A small masked image model, trained from scratch.
Data: trained on regions of photos with short descriptions (Visual Genome), 22.4 epochs.
Rows from block 5 of a small masked image model, named by matrix and row number. Rows with one number belong to one channel. Each number is 128 + 24 x the weight over its row's rms, rounded and kept within 0 to 255. All counts start at 0. Numbers have three digits each. After the name is the row's rms in percent of the matrix's.
After each channel's rows are labels from the 100 images, of 14976, where the channel reaches its highest value: "place" is the part of the image that holds the peak; "patch colour" is the nearest of a few named colours to the mean colour under the peak. Only what is clearly more common there than usual is listed. The data: regions of photos with short descriptions (Visual Genome). In brackets: how many of the 100.
# convs0: expand pointwise conv (model.blocks.5.convs.0.weight, 264x88x1x1), inputs 0-87
# convs1: depthwise 3x3 conv (model.blocks.5.convs.1.weight, 264x1x3x3, trained with AdamW), a 3x3 kernel
# convs2: project pointwise conv (model.blocks.5.convs.2.weight, 88x264x1x1, transposed), outputs 0-87

convs0.255 075:052128128066091169128123153118146142128128128161128128092128156128128128128070128141118152113147128152105125121128162175141128145130128151128128150162111158128139125138128095155128107128184145124159143129128135148100151110128128128091100151128161128194164124128173
convs1.255 101:101141109097149147097106101
convs2.255 075:155128128128128082146129128128145147128121072093128150128127128104079113104181082086128128128137151181132167185119114137128139123144128128096164147150120100160128154163128129128170124128136128128160128093128096128111147128094166144169106177128128139101159128128149
place: bottom left (58)
patch colour: white (59)

convs0.260 114:128127122133097128138128077128128128080106102153128177108081169128127097128128142122128144128128155100056128141107102128157148128158121128080128145138092128181149164162165142128123079123136133188126128137113124112126099126112104100132115132104128128128111128178102
convs1.260 104:101120105124135124105146074
convs2.260 097:149169128107128159135099128108186128128103157123094154142134128088078118098128128128128128121097128124105128152155128152125130128144128149166147138128096158079120128120164133130079115155128128128166128176102148130128112089176128144150127128128181168154117190128128
place: top left (42)
patch colour: white (58)

convs0.10 102:126128128132103128161090128128138128128084095128106137102089114128134132155128146157128149094128133128128119126102113175193082169136139128174123128128128128118132128160157128118182152128128121093116184151140162128094108120151148137071128145112149176093175128128128
convs1.10 093:101144115088165147105140135
convs2.10 114:153133133128086128104128132118141146139135062075128134149154135159144156128126142128112128158132157128128126128169128128150117129128083106118128190092153122170155151115128110080102128112114092124158119128171106131128101123128165163133046134128154135148112101128128
place: top left (94)
patch colour: white (84)

convs0.182 124:172151100128128164128128116130128128181141111102128169128116123149136128171086151158123113128128128132120175128128115134156121164163145115090128164128172128126125087075133137166128137200115142128130129128128116111089112114073128088132137174125128156128128159110105
convs1.182 118:148122116187118122153145132
convs2.182 107:132128123073125128128160128151105112086138128184129116132168147144141128074128147168128153149128128157146153149128163052128110122112117152114111110128128128135107128073128128085128091128146156170128128128123130129090128166106140081167099128143155128163149128116133
place: middle right (26)
patch colour: black (39)

convs0.218 086:128128133128174128128128128128117128128100124158128115159086154109147128161144128147128121088128131155128144097084128128145150153090148062065111128138072143128147104155143137127128128128130164128128139166128136128144075137120128164092146107083122106168180117170128
convs1.218 087:097099120136124105157171136
convs2.218 097:128105151162128161169128102119128128136128102096128094113082128143128117141097128128084165128142110128128128098128105151133128092147128119114122071128145128163132128128128085128199152128134155103128181106105100185128121124128128146100128076156128128117161083097145
place: top right (37)
patch colour: white (43)

convs0.217 115:177111146135113128127128094097137148128128109119143108128128083181107143124152078194128155128128105131147128128175109128148101128101147131100164157128128142162144140128156104134138163107094156063118128128116187094150105110128128094140095128152134133109128128145147
convs1.217 088:155171093114102131126108120
convs2.217 116:141105122083107128099106139126128128168118128148102128092105152173151144086116177102133119151137119193114121128115128128128112108128128145163128120143126128165128094127162128128134170120157196064128176103130128086111128100125145128136136153148121128128153124114082
place: top right (78)
patch colour: white (81)

convs0.167 100:128092142149139173128127128147147181143129095072128128128086156128098109152097097079128141091112128108128128087128157143112158079128128150128149128128131121097133128128128108088128128106109124128088105128116169121156128089154128135128151094067129143135086146169128
convs1.167 101:138085107124141101152149099
convs2.167 093:157128104128140156128128158128128128109143096156128151100149130083128082128128140164149128128149100112166128131095128108102116147128097146162159121141094128128109150141124128071081109111108115113189128138142128136111106128115167072082166084128175123130136100128104
place: top right (44)
patch colour: black (32)

convs0.36 130:160098110128095189160158141082120075190128124117153138125100128125122128127128157128128123131150128072138105116085110127083107160145143128100103128128128128176110143098128128122180102111128132128105128111159128128128119182128128128146128138107169106106157116137165
convs1.36 092:123119124157160153095099103
convs2.36 104:128096159124163113137128128109127178112129136161134162138128128119162110103128172103171134157091128108129138158128106150128105088092144113128203174128128128135100128128122149118156128128126151138125111102099096127128131165137146072145169128128110081079133116096128
place: bottom right (41)
patch colour: grey (72)

convs0.223 071:128168084128128076128128138134128128128133128122185174171146128130128128091128143124128128163184161128152128128118160128079128143128153128132141128116119131153113147128126089127128098128133163128128198155113128128128117136108099128117160095137087124165152128085063
convs1.223 088:105155107149158088117114113
convs2.223 072:128103128128124162128128128128128099083141128079147116127111128128095128128186128125108128128082128122166164142128128155154144082102090188096128128128128114136121163119145128078160092128128128128134069128116116141128084176159128128128100128089128159131137150161165
place: bottom right (65)
patch colour: white (74)

convs0.235 093:130150157124074090100128135114061088135142170111147128165128148128112152128143151116128139089128165128091082124126126158084143148128104121128105128173079128143094095145128145107164121126131153146125128128128128136128132149130093128159106128128085143152128195128128
convs1.235 089:141111140172107102099104123
convs2.235 081:128128128128138112117145118107146128119124109128140119128128107119150128100152084101128140152165133186155121084128128164157128128142128148124102123176194158150128168144128109123128127133154125068128128138183076085169128161128129075166115128128168128114110128128128
place: bottom right (35)
patch colour: white (29); pink (26)

convs0.78 083:128094147128200132128128149128145144124128118096122110120138128128098146128176129132137128128120121119108134128115128106101044128122055128128128128128094075128153204151108128147128138108146101130103092119157147128120128128128091153167128089152128128125165128128128
convs1.78 099:142113102154155084134111108
convs2.78 085:128197128094207126108106105164128155117159112052122138156125152109136109128128120113143128146100128145102128128128112128126169133128115128115081131128126119097139128128172128173151128128151128104148161105128139128124128145097139144065128128096095128122156133128097
place: top right (58)
patch colour: grey (63)

convs0.71 103:105153105105151128130128133128128161119094128128128164130128136128154122134128079187167119128099128128118161128148128128128107120147069128110175161128106128175066079142128128176104153128128161119134128093128131104158103076166128146128162149128106128128120120086128
convs1.71 089:121126108163156099090143114
convs2.71 110:125094128092169150128121087128128118072128170084163109086064120128115151118141170132113134096128098128128128168094077128106128128115142157128106129111133120128128084128169140155157169097109159128121106135128079128154125162128128143128128128104135135133114089127124
place: top right (95)
patch colour: white (98)

convs0.13 092:128170114128148150128176120145128128162126128179099087141128143102165110121104169130128124079128072102128108094086174128128128128148088128136146128181096118149146136132111139128128081143128157128147110100128149150141105128128128097109143144152101128146128087074117
convs1.13 096:108101110107131089111154099
convs2.13 103:148180147121183181151102113128143163116124151128111102145129128115197153128128128161109157111137146093097128158128114168128167128128128151112116100128064118101128094128142110165142128144156128128089138063127113112137109128141128128113162133108148128106130146141155
place: top right (39)
patch colour: pink (30); white (26)

convs0.18 106:128126135128128155101078128128088128088110141146128128135128128106128128094128164128086119120115110095128141128086123140152128118126151086144099095153062172133104129159148081132166128128112128163160172159128128128148113136125158081128128133137128128188080104123104
convs1.18 093:128111123183132097155137121
convs2.18 103:108148128128096150128128084128122128149144161127098157094101104104148121128102148106128142114098096143112119156118128119079128128194139097131149067134164128095096109108083128131128128146107143128117089100147155139128092064164126145128120090128128133162102102121128
place: top right (33)
patch colour: pink (34); white (32)

convs0.185 071:186163131099164128146128099128120128128128112128092129158141150128106154128090094128142128152128100147128107077128128116101113116128082127128128168128128079111106128128128128174128114128176128164128102115102160124128174170128143111114128128128167151126128118170052
convs1.185 098:107154096145115114124168155
convs2.185 085:128139128118118128128140163128128142128163084184141140128086128128130128076156140120125128094106137115128128122099073104113148153159111167128164127128128177196128131128138133150180128076128154126128128128128148128128085112105067120128134150139161170101143143128128
place: bottom left (57)
patch colour: white (66)

convs0.86 104:121159110181128125132126138128128097128125128128155128128128128178128114141128130128128159128156124126128128119165128110110075157132155128142165149129086141128156128141194104136140176128128175089097128133128136137169128191103163107148157128106128159076128092099155
convs1.86 127:122129097136136095115089093
convs2.86 114:152125165150051134128128164086130118113128156117116141128088106116088128114128098128148074139111099128117128156129111128086128128140128128098128087128128098121134056128128138151128163147110136124184097145128083148116106128092128128126128144141101101165099116108128
place: bottom right (51)
patch colour: grey (66)

convs0.233 121:142101106162128144091162184109128151137096141155154144119164128124128160158128147153114148128151084140100134100128106084149097128084179178156083128112130152090128114128160135147165128094189131094108128128128128128128155128131137107110094139128110128128133140111138
convs1.233 104:129099116105085105122094118
convs2.233 103:128148105180128145128181112107150128159156114128128113149121158128168157117128128128163128163137138179108128151094128121128134128074128135102112074147134167128121130121077115133162094159173105107128151145101128089109128093157128107128093150117088091127110128144128
place: bottom right (35)
patch colour: black (28)

convs0.125 109:113128162085128135111167128128163116128092183114200130128126121141127128128096162116133128176113128128106128108128133137157150138128128135135161128128085094103108100139145127128127151128165170162141075128152153103125159128128091128112079072150101156128119112139149
convs1.125 097:117097119177121104135098132
convs2.125 116:137128158076117163078112141086167112151151103118128128128114128128128159130141097112128087190154159167110128099104117128156143111116128142140162144113159157152146101132133119122128107139128194098144143128119173162128166125128128152128107128100099161109161099108128
place: top right (44)
patch colour: black (45)

convs0.65 089:128132128134072082158140162126158128120113128131144092129128128128133128111114143100148147128108109090151128128201132108131158158128128149128177128128115128160128152128128114123135133173153142164168127128128128128150154184128128103128089050138128137183128157106144
convs1.65 090:136128105167157094136108103
convs2.65 077:101128128128128111143128172128168135130128128101167128128128128128089128110169128128142128117144192128113179116158128128128119061125100165110154133097128128128085140133135079116128128142105128091128198168125078128163128158128114159128128100144108128145128159162119
place: bottom right (55)
patch colour: black (57)

convs0.246 084:084128148128128146156143128088087150128153128149120129128146112109128129074128128128196068158100128092113128187078128136154128128147128086139098128128128146075146146113163107128151128128128128123114128128128128163161158128122128071095124128111099129121128122095100
convs1.246 112:109152112126139123148187132
convs2.246 074:095112103128128123195112119128128101105187128128128098076107150128128080118097096128105128128128156106099116119113128104149088128183100100094172100126139158128127106128128147128132128128128126108144078128128128128128179125100109122142128126173128128076151128084128
place: bottom left (81)
patch colour: white (58)

convs0.155 093:108128138113087095122113114118099128150123170049126128128172133160128128105139128128128124128156128159128152141128112128094093173109128139164137128077083154106128128111128128128128099128115159139075123178098128128104182113129111174167121095129133110122122128101110
convs1.155 106:105137132133106187109131143
convs2.155 098:104128139194157129187123100128131127087145128088084083110113128128128128170124157091123128116128128085152157128103145157154128158088089128133143142175147128128128128103116187128104128119128153137128132128100130128102072099128157155128164124147128110144107128128121
place: bottom right (47); top right (35)
patch colour: black (42)

convs0.28 100:141098088123128139128128128099134128128134137127046129122080128115158128128128128150157128129126128104126137135128106192128128099128154128128132150105086116154128144169138108148146128107128111044139099128139149128198151128128122133128084084120088134128128090128128
convs1.28 120:111132128130127192121107145
convs2.28 102:172157170121136094103129139128116043094140128160128103192128094156128114113100128128134140138128152128159147141184121128144118118164100149184128128128168128128128128146128128169128153128133092134142128157099154128111156085138128112128160136128128142128104160112109
place: top right (69)
patch colour: white (50)

convs0.206 072:128128115162128128151116170149128083128153176179130122123128128148133126128161128128128128108119105190128151084131107125122116128114103128164128128128109170128128133115124128132128098189058128128141179083197128128128119112128128175117146120124128125128084142154128
convs1.206 118:134136085131140089135125089
convs2.206 100:158128128156140128129151128167128120047139090094123141133085105148128160110108093149121128128128143124128096128129116149128157128128115128091128118165128093173135093128137126169128102128176156126128128165128102124128057128128166164125128156132128128152067137128145
place: top right (34); middle right (29)
patch colour: white (42)

convs0.156 053:128118166092128083128168128072196128107095122128128088128101084176116128128128128153171119098128128163128128128163162128122128128166090128146167128128128128128128128182169128206128128128106128128128128128141145128128115128127138128128169128096128105111128150113134
convs1.156 086:088116107138172106115121109
convs2.156 060:128106143115128128157151112157143128128174128089128128153065105131128128103128128168109128128160145128145128179148164138158136128128128129100128174159128097128148118114128162104181111128128124081110105128069128128128128128137128128151170103096144128085052128128128
place: top right (76)
patch colour: white (77)

convs0.108 104:092133148097185133123122155128116159169128136128128158104115162169128123150134089128071128095128106107128160127098128128128097115087128128118155128072128128115108117128151129091141128128128100157087135128178128156086089066128158126128128152128130128128158141092112
convs1.108 115:096127138096097128096096128
convs2.108 119:140140114168184069109132128087181119151128095123141149155167118158128128130128073132128137133128147145128122128116157136107128053160151156128148092113112128131165146177112128172128128127156120134128128167155171128118160151110142135146116128128096128118130102132149
place: bottom right (33)
patch colour: white (40)

convs0.122 084:105151160110106123139157141128128131148177128128128131128128120128123128128152094110128108131151110135128162118098128164097128153128128079133128128128142170114128128109141158128128128060128128128086154128151091106166071140128076069069176128086106128121110128141116
convs1.122 091:113112140107119171106144166
convs2.122 069:138120128128128101108131155157128128124117128160119084093128100138128118178128135128156111147116160120158128128153169108107115128124129128113128148079125119178101093096168128129104169157096128157141151165145172095098169096148128128128084140184161110110146102107128
place: middle right (30)
patch colour: black (32)

convs0.236 071:152169110150098171128131085145146136128093106180128128103128169090109159128132128104130128139128128128151128128128128165128156128128128128128086132128128118089087128128094133078157076128128125099128082093147114113128128167133126108065155098095110138149128115179128
convs1.236 103:127115134108150099093096095
convs2.236 063:128084142128128109128128122128130128123128128059053128165155136138121128140145128140128110128085157122128139147124119092164128128100128112128111128128119128073094153171150128164142080100128153127128103125128107128147128128128155147101165099138161056099128128128082
place: bottom right (36)
patch colour: white (36)

convs0.241 092:105127128128107200129128100101170117076167119129104141172128141184128128177128098113118146137128106128145091097177144072128128127097159128120128128116146116118104112109128116117117097128128130128149128109136122169144128128151173175153128145128172128128128080123128
convs1.241 088:114166094114136097118152106
convs2.241 109:099152128128141128093128128171123105137128163121090128116107128136101103146084128128181168128104144179137139128139157093104124084146107132131147106118128125146093153128120164128128141124163189128141160144088141105073135086188128140141128128128128108116152147128091
place: top right (36)
patch colour: black (91)

convs0.119 092:144128165180095098089114140128144089158128096136087128161128128128168136128128128128147128084136128128108128128128106128128115135128147128159128148172083128137150117144163128128128070128128130189128083128128136109161089109128153124128128128130203140105091128127174
convs1.119 112:084107090109106135121142112
convs2.119 085:128128179111128186102118092128128115128128168103128128144128150091154128128065128130107128128128141163128128128128161139128081131145128155128128176128120128127114096123128113128133128128125128114128143109135128140197066147169152166128205138112128168148134128144159
place: top left (55)
patch colour: white (49)