{"expansion": 3, "optimizer": "muon", "orthogonalizer": "polar_express", "batch_size": 128}
Rows from block 6 of a small masked image model, named by matrix and row number. Rows with one number belong to one channel. Each number is 500 + 25 x the weight over its row's rms, rounded and kept within 0 to 999. All counts start at 0. Numbers have three digits each.
After each channel's rows are labels from the 100 images, of 14976, where the channel reaches its highest value: "patch colour" is the nearest of a few named colours to the mean colour under the peak. Only what is clearly more common there than usual is listed. The data: regions of photos with short descriptions (Visual Genome). In brackets: how many of the 100.
# convs0: expand pointwise conv (model.blocks.6.convs.0.weight, 264x88x1x1), inputs 0-87
# convs1: depthwise 3x3 conv (model.blocks.6.convs.1.weight, 264x1x3x3, trained with AdamW), a 3x3 kernel
# convs2: project pointwise conv (model.blocks.6.convs.2.weight, 88x264x1x1, transposed), outputs 0-87

convs0.64:484500495473532482472503513546484500478529564474493523523508503532523520480455500480500545444468550560486500500522485500520474484523484467500531525476500477496485533532479512478500500500500500558477486537500493500500516500532548532531481453492500500500481500474503
convs1.64:512500484558477470520494492
convs2.64:520531515500462489560487541500476500500464537487544506500500530467481517516451472500486467491511451500499464500518490512502519477500483500539548522459503500537498549536500453500500515478528500504481524516532476528549482509473503500529500522524504496463498507461465
patch colour: black (28)

convs0.242:528533482562500498438456500476500500500500514500500500500511538522469540543463500501511529500498500545523500500458518475453510524500531500500500493500462500543500500485547500515511500500500500480500555500471469510469507500524488454529500500538432505474466500519500
convs1.242:520495483494467470519549494
convs2.242:500500432500500500423500523478534485510501453468492500541489481500500503500543439501485477469537500545525500500533519500514520500500483500500496558500477511500500468466488481455500476515491482471500500470452524500531479500500524500474500529517501471500441500481496
patch colour: pink (26)

convs0.37:460500467509479500500500476522490531489466500500500500500503486456500478487542500517474467513506458414490539479449440500527547467499442483500500500500459500500519500503500500527495508467478500503495481500491477514500517517478463500500468500552479446500496527520500
convs1.37:492480474524558508489509483
convs2.37:552500482495530500528500480500500500421506523462500499519460500517466500556494500476500500448492529534491500488520500500493500500488500500500461459536446467516500514497500500500500481550523500500500459500500447500527554518520460517500500500554468500500500502500544
patch colour: black (30)

convs0.229:500453500500500500523500501514500533500471500500481526500492469507487500461500500461500527500500500530476542493465453498494530472500504500508500516452480500445482513549537493564482500494544500477471495525500500551479513555510529500455535526500500569500500500500530
convs1.229:515536545479471513484480498
convs2.229:489500500468471500500480461471520554514500500504475500480494500546517500494558483473500467526484499512467516540500523500513500520447500500516500498500500500519500467488500500512466466500483500474447453500497501455471508500468498554500485546515432518474561526517500
patch colour: pink (29)

convs0.52:500484542500483500508475539510500500510500559531478480500500500500500500487521531488558486528500500472523528553477500491452479476500551470500533566545500569500475500500485489461495521493500500511500478542500458480500520548520522500500489500473513517500500500499544
convs1.52:498480479506496499526561517
convs2.52:523504513484570500487511526439490523500506524514500500497477466457500500459558500470491527474506528511500508511476534544500483514558449477514500466506424476500504500469519479500535480500494496530500516482500500511500500504500500489500493500516462483541500500500559
patch colour: cyan (47)

convs0.34:539500482542458538500495500500506514506500500500549438487500508513461495594462541500531465500484516500500511500500501480464500528500507500513528490475500500521472500500500500502500549506500500500500500486436500500510519505524532500495500464451520499470500462566500
convs1.34:505476506490471509498543546
convs2.34:500520472491498472480459500500493500485456500497478500500463463470512535500503437500476553477513500531507500455482500578480500439479500499497485521541505487466500500461485501527507523480481477512500500500448514448500482474541500509500500500490485519531529491547500
patch colour: white (29)

convs0.161:500500500500471500514461538525462502532506468474500485516468533534491493466484473500474529489500468453455465506500500515469500457545500463531501494500560500506509456513470515494485520531489458531507500503504469459523492549519511512531484453506511519486524510500543
convs1.161:484509508571507495508498508
convs2.161:477543469551500520483524475500539475507484484503500455476470502500500519547500488500507505472500500451500500551500483514467529523508512469499500519518491557479465492522492521540500515484500566500513518444462500526500449529447531500500500500500481526500473513490495
patch colour: white (31)

convs0.44:472502498539522500492488502500508470568500519509572507500502500446500487519468533502500500500452500528515434457500537532500500512490475518518545500474511500455527500486490540517500532500498545500500508475548479521500500467464518500530500500528498490507478467530500
convs1.44:493512490497511477493468440
convs2.44:527488475500548500491530525479419466542518500500445500464493500509500533477500500532525474473466544515507513500512529506500500524525507458531524500500500500472530494526512461531431500511487500538479500500500500540500500537500522500517465501513455500461491487485500
patch colour: grey (61)

convs0.179:465500500522500478529447470521552476500521477490559500500511500500500536523491480511472479478532476503500452500500535500476459489481473500469509521500469513513474473497478540514455500500524545540460500515515507500530500564500512500500488500500476557542467482492500
convs1.179:496509505549479549502486500
convs2.179:500500562530499534510516500481466511475526525484539500480523490500500502500473500528487500500500465500493526500503505499500487540541500504466500475494538439500467500531538533559511466500500500475533502550451539500500483496476515501483484529546500500472503486569522
patch colour: black (28)

convs0.255:500500500500500552500465500500525523466498492521457477458500483580500500500498500475486468501500500533500446481500529495500500456468500470546500523515472530520500500541456500500538484508517524500500462548500462475520520506500496500562520500500498500529476541500464
convs1.255:526563512519509511514504496
convs2.255:477572478470457461528541500500513516472517479499500500500500500500428456500500513468502432512500470461545500478500501500500475511500500486458515500500500525506491459454473533461500500520500528500469486543500500518511500477469500500527500522524498481469500507489542
patch colour: cyan (35)

convs0.203:476500500495501500545465523500500505500500500546500586500500529533489485477500523500500500441518471500500458503477489469500507417494489450500500500500571525499500459494500500463498460500500500534530500510544500500495500500530500525532519500500530500494541500499500
convs1.203:486539496452506488490463501
convs2.203:500482523500466512500500533500470500500500540500500494573500567500525426475500500532500500488447525477500495500495500481501445448490514517500500500483500510500531540487497493500500500500500540471500524486500462441523500500472486510500504500500500565479539535524500
patch colour: pink (26)

convs0.21:500510501500500490483507488500500475559508494530522500477487460457500530521500467472483512478536500506500498474500468486509505500500500500507504464447549500526500500500473454532509532472466500489497533517536496443460473464470516468549534497464500501461548495451500
convs1.21:510524510500510489447461484
convs2.21:508500500517538524500500486500455483496512500482463559523469514538500531500500516508533506519465523459513500441500463500487536490505531500509508484491500524516482521567500517513472498544491500507469481448494529434511495454471504537504479500500476509491500500555500
patch colour: grey (61)

convs0.186:515524540516494465551481475482484500476491500559500479500500515519518521505483500521500500550518500500500500493531500487469493500542506500459500545500538500484510500506500538500464500500510517500500500500500525509500533534500496411466500484447500557507423500515500
convs1.186:518532532527476485495466478
convs2.186:478527500490500567500466469500500513544553559500456470490525437506483500539473557500497537524500520490476512548500464500482500514531500472469500497500516500501528468500463494500525500489500486500500500543471500498530553517500500500516518485500474500547479500511490
patch colour: cyan (37)

convs0.124:528500532512500500540491508476500485523500500507489539506538473537490509524500527468500555485475496541477500469493489499500516500478544504568500529478487493514516500524553500495500470500501545464492543500466495534542458538500472500481496452500529541454500530503500
convs1.124:493516524499486512496531558
convs2.124:464472500477479542500458500485482480491500509500484526527500500500526538448520471523470472470530494511506489500553500512545505525474474558500456521472545480488500506500480490459447534500500481500489536485568535470463508500461505497499500491491500522500486482500500
patch colour: grey (66)

convs0.18:528500513556534471500500497481492480483502522483500500467478483531500553528464500488463563477478498509478546461523469538500514567480466472498513500493498534464504524439516485492532491512499478506500529524510500500500500526484506482500551470477500500464478502496477
convs1.18:521519522523536529518533517
convs2.18:500513518528480539502500505483543540501500500500492500530500489484448500500500500463486538480500473475464468500473500501515500484529488552457466462522483498507457542512531500446460522499500512432567488491509500480500499492500474511510503467521512485551500469480488
patch colour: black (36)

convs0.163:494478489566505514484457483500520500491500496455527456500500477488500475537446521500500484500435491472486547500458500521476514500424500483530500505500549559476571511500500500500501504493535480480476500474500490515513500510500489510535516494500500491510496502525478
convs1.163:527520529518539521531517510
convs2.163:470500500500472515500518480521505487500500500474485500459525447459452491486500529471500482500524452487472505488500503501500500477494491535499431454488469500500474485517538502510475458524492553470533500500479456479515479500500449500500476502568500471541500480500472
patch colour: red (25); orange (25)

convs0.92:539465471500471500479471500492486516500500473500517500468500500537500502547455500517500453487500500464500500450532500500477521543484500539537421465532500500500500500515500519500539500490532451511468500465486484567500468477481500475485490500498508484500450500508487
convs1.92:538511532501542514523524504
convs2.92:500443521495500539500465510491522539454488466451506533500515451514508521500500500500500500452497500465488456452500478506500486504508500547463547458504496500500469500478520550478500500462538500473533475500503486445507535500467469500500512524520500500527500524500471
patch colour: pink (30)

convs0.7:482478500514532504476500474500526489500513500500500477494465500535540523541488528477548500500508500485478545492500500500500500457500500466492516515516500560496535466500485477500500505491541427500500549513464500466505448459507494466500551461500555500518483494500532
convs1.7:488492481536509490505557517
convs2.7:531539506500500524483500500495488487500488518519511522487417505518518472500508513459533500500486511532512500500489532488500534509493557443519500480487524500531500500543500495500500559442472500575468518458458500500500459500508532500531513500495495530505480500500488
patch colour: white (31)

convs0.107:533556486500500500500500489516500514491517523467523500527457500499500480512500441496500500567416455500500512500483495500500515507514470513491500478484514474500484533479500500500530486520520474505444446500500540476504522508500550500454457528500500531460500483500487
convs1.107:498497491492511516540556519
convs2.107:481537543500536503500498472547487473532480500486472467498469482494455477465482516500466455557500511509512471523500500500574482510455535500500532484478514500500467479485526538471522468533515500476478500500500500534483500496494500484461500477500532500500488539480453
patch colour: pink (39)

convs0.53:479500550556500529529454546500500506481500500475496527500500522488537458495500531511506527491466458478486469500456496536509534500463521526500482500500452522513500490506536496500500500441522514541459474539531476513548500498475508491500465491512500518464525500500531
convs1.53:503507479539510462516508459
convs2.53:506511500517515481500500500483506508524482499500531496500489506487471483508509479481500457503483519517550519493529536529500500454491471494457500500529547500469528525465500500503482534460477453500500500522522411485493519548500500456520485468489543505500496564487538
patch colour: orange (31)

convs0.176:500500466465543497498523469525500463500500500459500494501514500500464549500500533500461540563482498500528500500500495541500500510492500500487500582500500471500500500500500500481500532500505418500500500503548536458500500500500441500529500500442500538500500500500520
convs1.176:473462467478473485482476502
convs2.176:535500500500530500500519491460500500500522500482500463441500423500495473452504528476488517458500495500462581468500515531498500500484500476500484500500500502500513518494492483559451513454465525459473500500507500460500521500528500535500510480482531487500505459503500
patch colour: white (45)

convs0.11:510465500534500475482535514472536512500464463523498542500541473544509455513469484458512480446519502530489500496540500495543529453473500541500480542500523456504472500487480513505468504506492500494534500490486486500491500460499533500491500453511542547492518500478522
convs1.11:510495513546478493539476477
convs2.11:500500500510500521477474424475559503511500497500508500512524453524528500522524548439492494500500519456500476497459521477474495534500500512500523517493500436526527453487500467500520500500500500500507513476482500500466522500546500522529516515474429481495498514500527
patch colour: black (33)

convs0.153:500480500546480500500480500500481546493473493500548485503432544498490500500500524563471534542500500558500500485500479526461509467495500467500500511500473479500466500444530541537529527500503552500482492523500487509524537510527528500500454486512500497500500464500504
convs1.153:507487501482557480508463500
convs2.153:515476496500460525477544500500446533521501438485518500477500518500504470521449485539500500509463500541512475500473500475500462500496541510500494482500536528500487514539500500506520500500439500578500500474482494473526497471500500468518509500547516500530475462522477
patch colour: grey (60)

convs0.259:500498500467494489500497500547522500500459578500456500455509518500518500463553533475500500484473498520542477533500528536500491516456529478500500500502474548501500500500502494469519519500502536528490517509544472500500441532529481500516483500469544548500502500517523
convs1.259:491528469490536500492534467
convs2.259:500444519476500500500457490488508500516500507495473464531517526527500500500590519515493500500520500529578479516540500511505484500499502532507509448500482525545485534509500478539512500457500500514507502511545522462482502500500500510486466510513470552500508500533540
patch colour: cyan (36)

convs0.171:463514496488535553537478500500500500500500535500500500535506453434512500490500457456461494466516439527500490471500501535502466497451538500493527485500484488539485500516478482500504513500500479506463472445500514520500470500500500500500501457500488454485531515495448
convs1.171:496495514521532544525530478
convs2.171:490465424543524535518521500486554500493500500506534501497480500501517502522500539504500500500500486497458493448499506500483494500535478500471451500479498468475531459506548539500510500500500500472500500500531532456560500476500500564464500500468487500488500457500520
patch colour: grey (63)

convs0.261:518492533524488501526509506466500476524513500529500548516524478488441500464481481477461520515529500520500500484517492501487500500517515465497513500466547500480484500497500500541461500500528551520485504557489511508457466522500510508500505514469546534514501500599500
convs1.261:493516485519562500511525488
convs2.261:500523500468470493505500524504470490443500491500528528481501454481476501500434532512521544482448487525529512488479513523526521498544468511516500497540485514500500540535500514500504492477456515498538500476500491500514508479441500555484520500502532474539526472510462
patch colour: cyan (56); blue (36)

convs0.91:571512484471500490500500491476472483494544488500519500500500474548441500500514500522544512496504500500493572500520500485469500500515500500500477456500560488508541463533500500535518500486527474515507529500500521542476520500500462472524500512465547534500495491518552
convs1.91:519547542493505510470486489
convs2.91:500500500502505500507507500539506463487500454500500500479514480500500473539543558469528499500514522509489473500483446546473503500500519535486473500500500534500466500543500500500492500500492538500500500577500515443526519461500483506519504496552509510527490475527424
patch colour: white (26)

convs0.100:500485531500500508500500509451500511484526473475499446491500500525487500507517523500500504532497421500500535460548500500500521543518495476500492500511461500500541556515500506538495514528525500552487468467511546487518525484468487500500507512485550500500519548552527
convs1.100:510487475526516484459529532
convs2.100:500526500500532493541476493524483492506500500523522476500483500521500476507493500500572496500490500441500525523500516527447567465500462470499500500500500512438560467500486493500500500534506478500500506461535500494500544478523509487500482442529478447513512500505520
patch colour: black (45)

convs0.150:490500530503451519519500547500452500474500456500491489496500478519486485488496500500500504500488492500500470478500494500469480444528528500538514487500500497500477487481578561477426487473491462525525523482535476464517516526477507500520497479500500538548500500458500
convs1.150:491461465538495476527498506
convs2.150:479478474461512481463477488489467492511483523500500500514453500500512500538500448493500528476500522512493542526467456500500500500500529500500538465500500509564483500540500453502452548481480563510470532533500500500536524486500525500546512500500484508513452527500500
patch colour: black (50)

convs0.169:540515525500541483526522524461489483500524478496492500513521500466500527500498492500500540549500466506471491500459504495511531518508464519539517500500448500521534500486430497473509484500533532512469505534464500507548463471548464459474473500530500500491483540492513
convs1.169:506497503568480483483501499
convs2.169:495500454502501500503500519532540500476483500500537531488475507538491500433510545530472492530513528470510500485500513552462465477502500469525480489500488498489483483500461500466431500535525470500529561464500500500500509535491484537494531459500517527505500471500514
patch colour: grey (61)

convs0.27:500500553500541500484434540497500450500492491475537508472465500500528482497500527506500523500458442517534503533508500500485529500452500500500508461500480537519500542473500472492500500500527465472472550490500540503527484512463500439500502500500517514472500519526471
convs1.27:470516510469546522471506500
convs2.27:479508522488486500500438500553481475525499463534486501500489500518500500510525500500500502493566546469484497522531518488482500535481526500469522500534488500516572500500494502500473476501566500538470474511500500500471500474500554492500508543484486500459500500450467
patch colour: grey (66); pink (28)

convs0.208:527520470500500530513470466496466479538525485516473486483568508500457500483500550500500500500500500500480500500486485513539472495494477500480495473464494500500500533444500528495487500495504491549494528525500526468518446492500530502500500459500469470518423500458455
convs1.208:490486490496478560509482472
convs2.208:519458466500500484462500500544474500540500539445534485435569527500500486471500466500532506446479500500551492529500459494500500500536500479495532500496500504500507521500536528500500500543477480483484484472447477467500500500500509493484499466500463500512528500500483
patch colour: white (34)

convs0.109:506530500534500529493500498505468445500505500500520521523500445523484540482500500470457523503485500515529500504500491518522461527500515472533569519512506489473485500483520491549500474602518488500500500530473533500458472500500500500500500516499500539500500535513463
convs1.109:517535478495527476521526466
convs2.109:454488500436476468500500511475500500500519500494520500446464500479500512510450551572504504479468463491506509468500554477500508503525500492525483472513552549542459500515500500500500517486500525511527500480496500501500509500518482534500500516537550500508513534500462
patch colour: blue (31); green (27)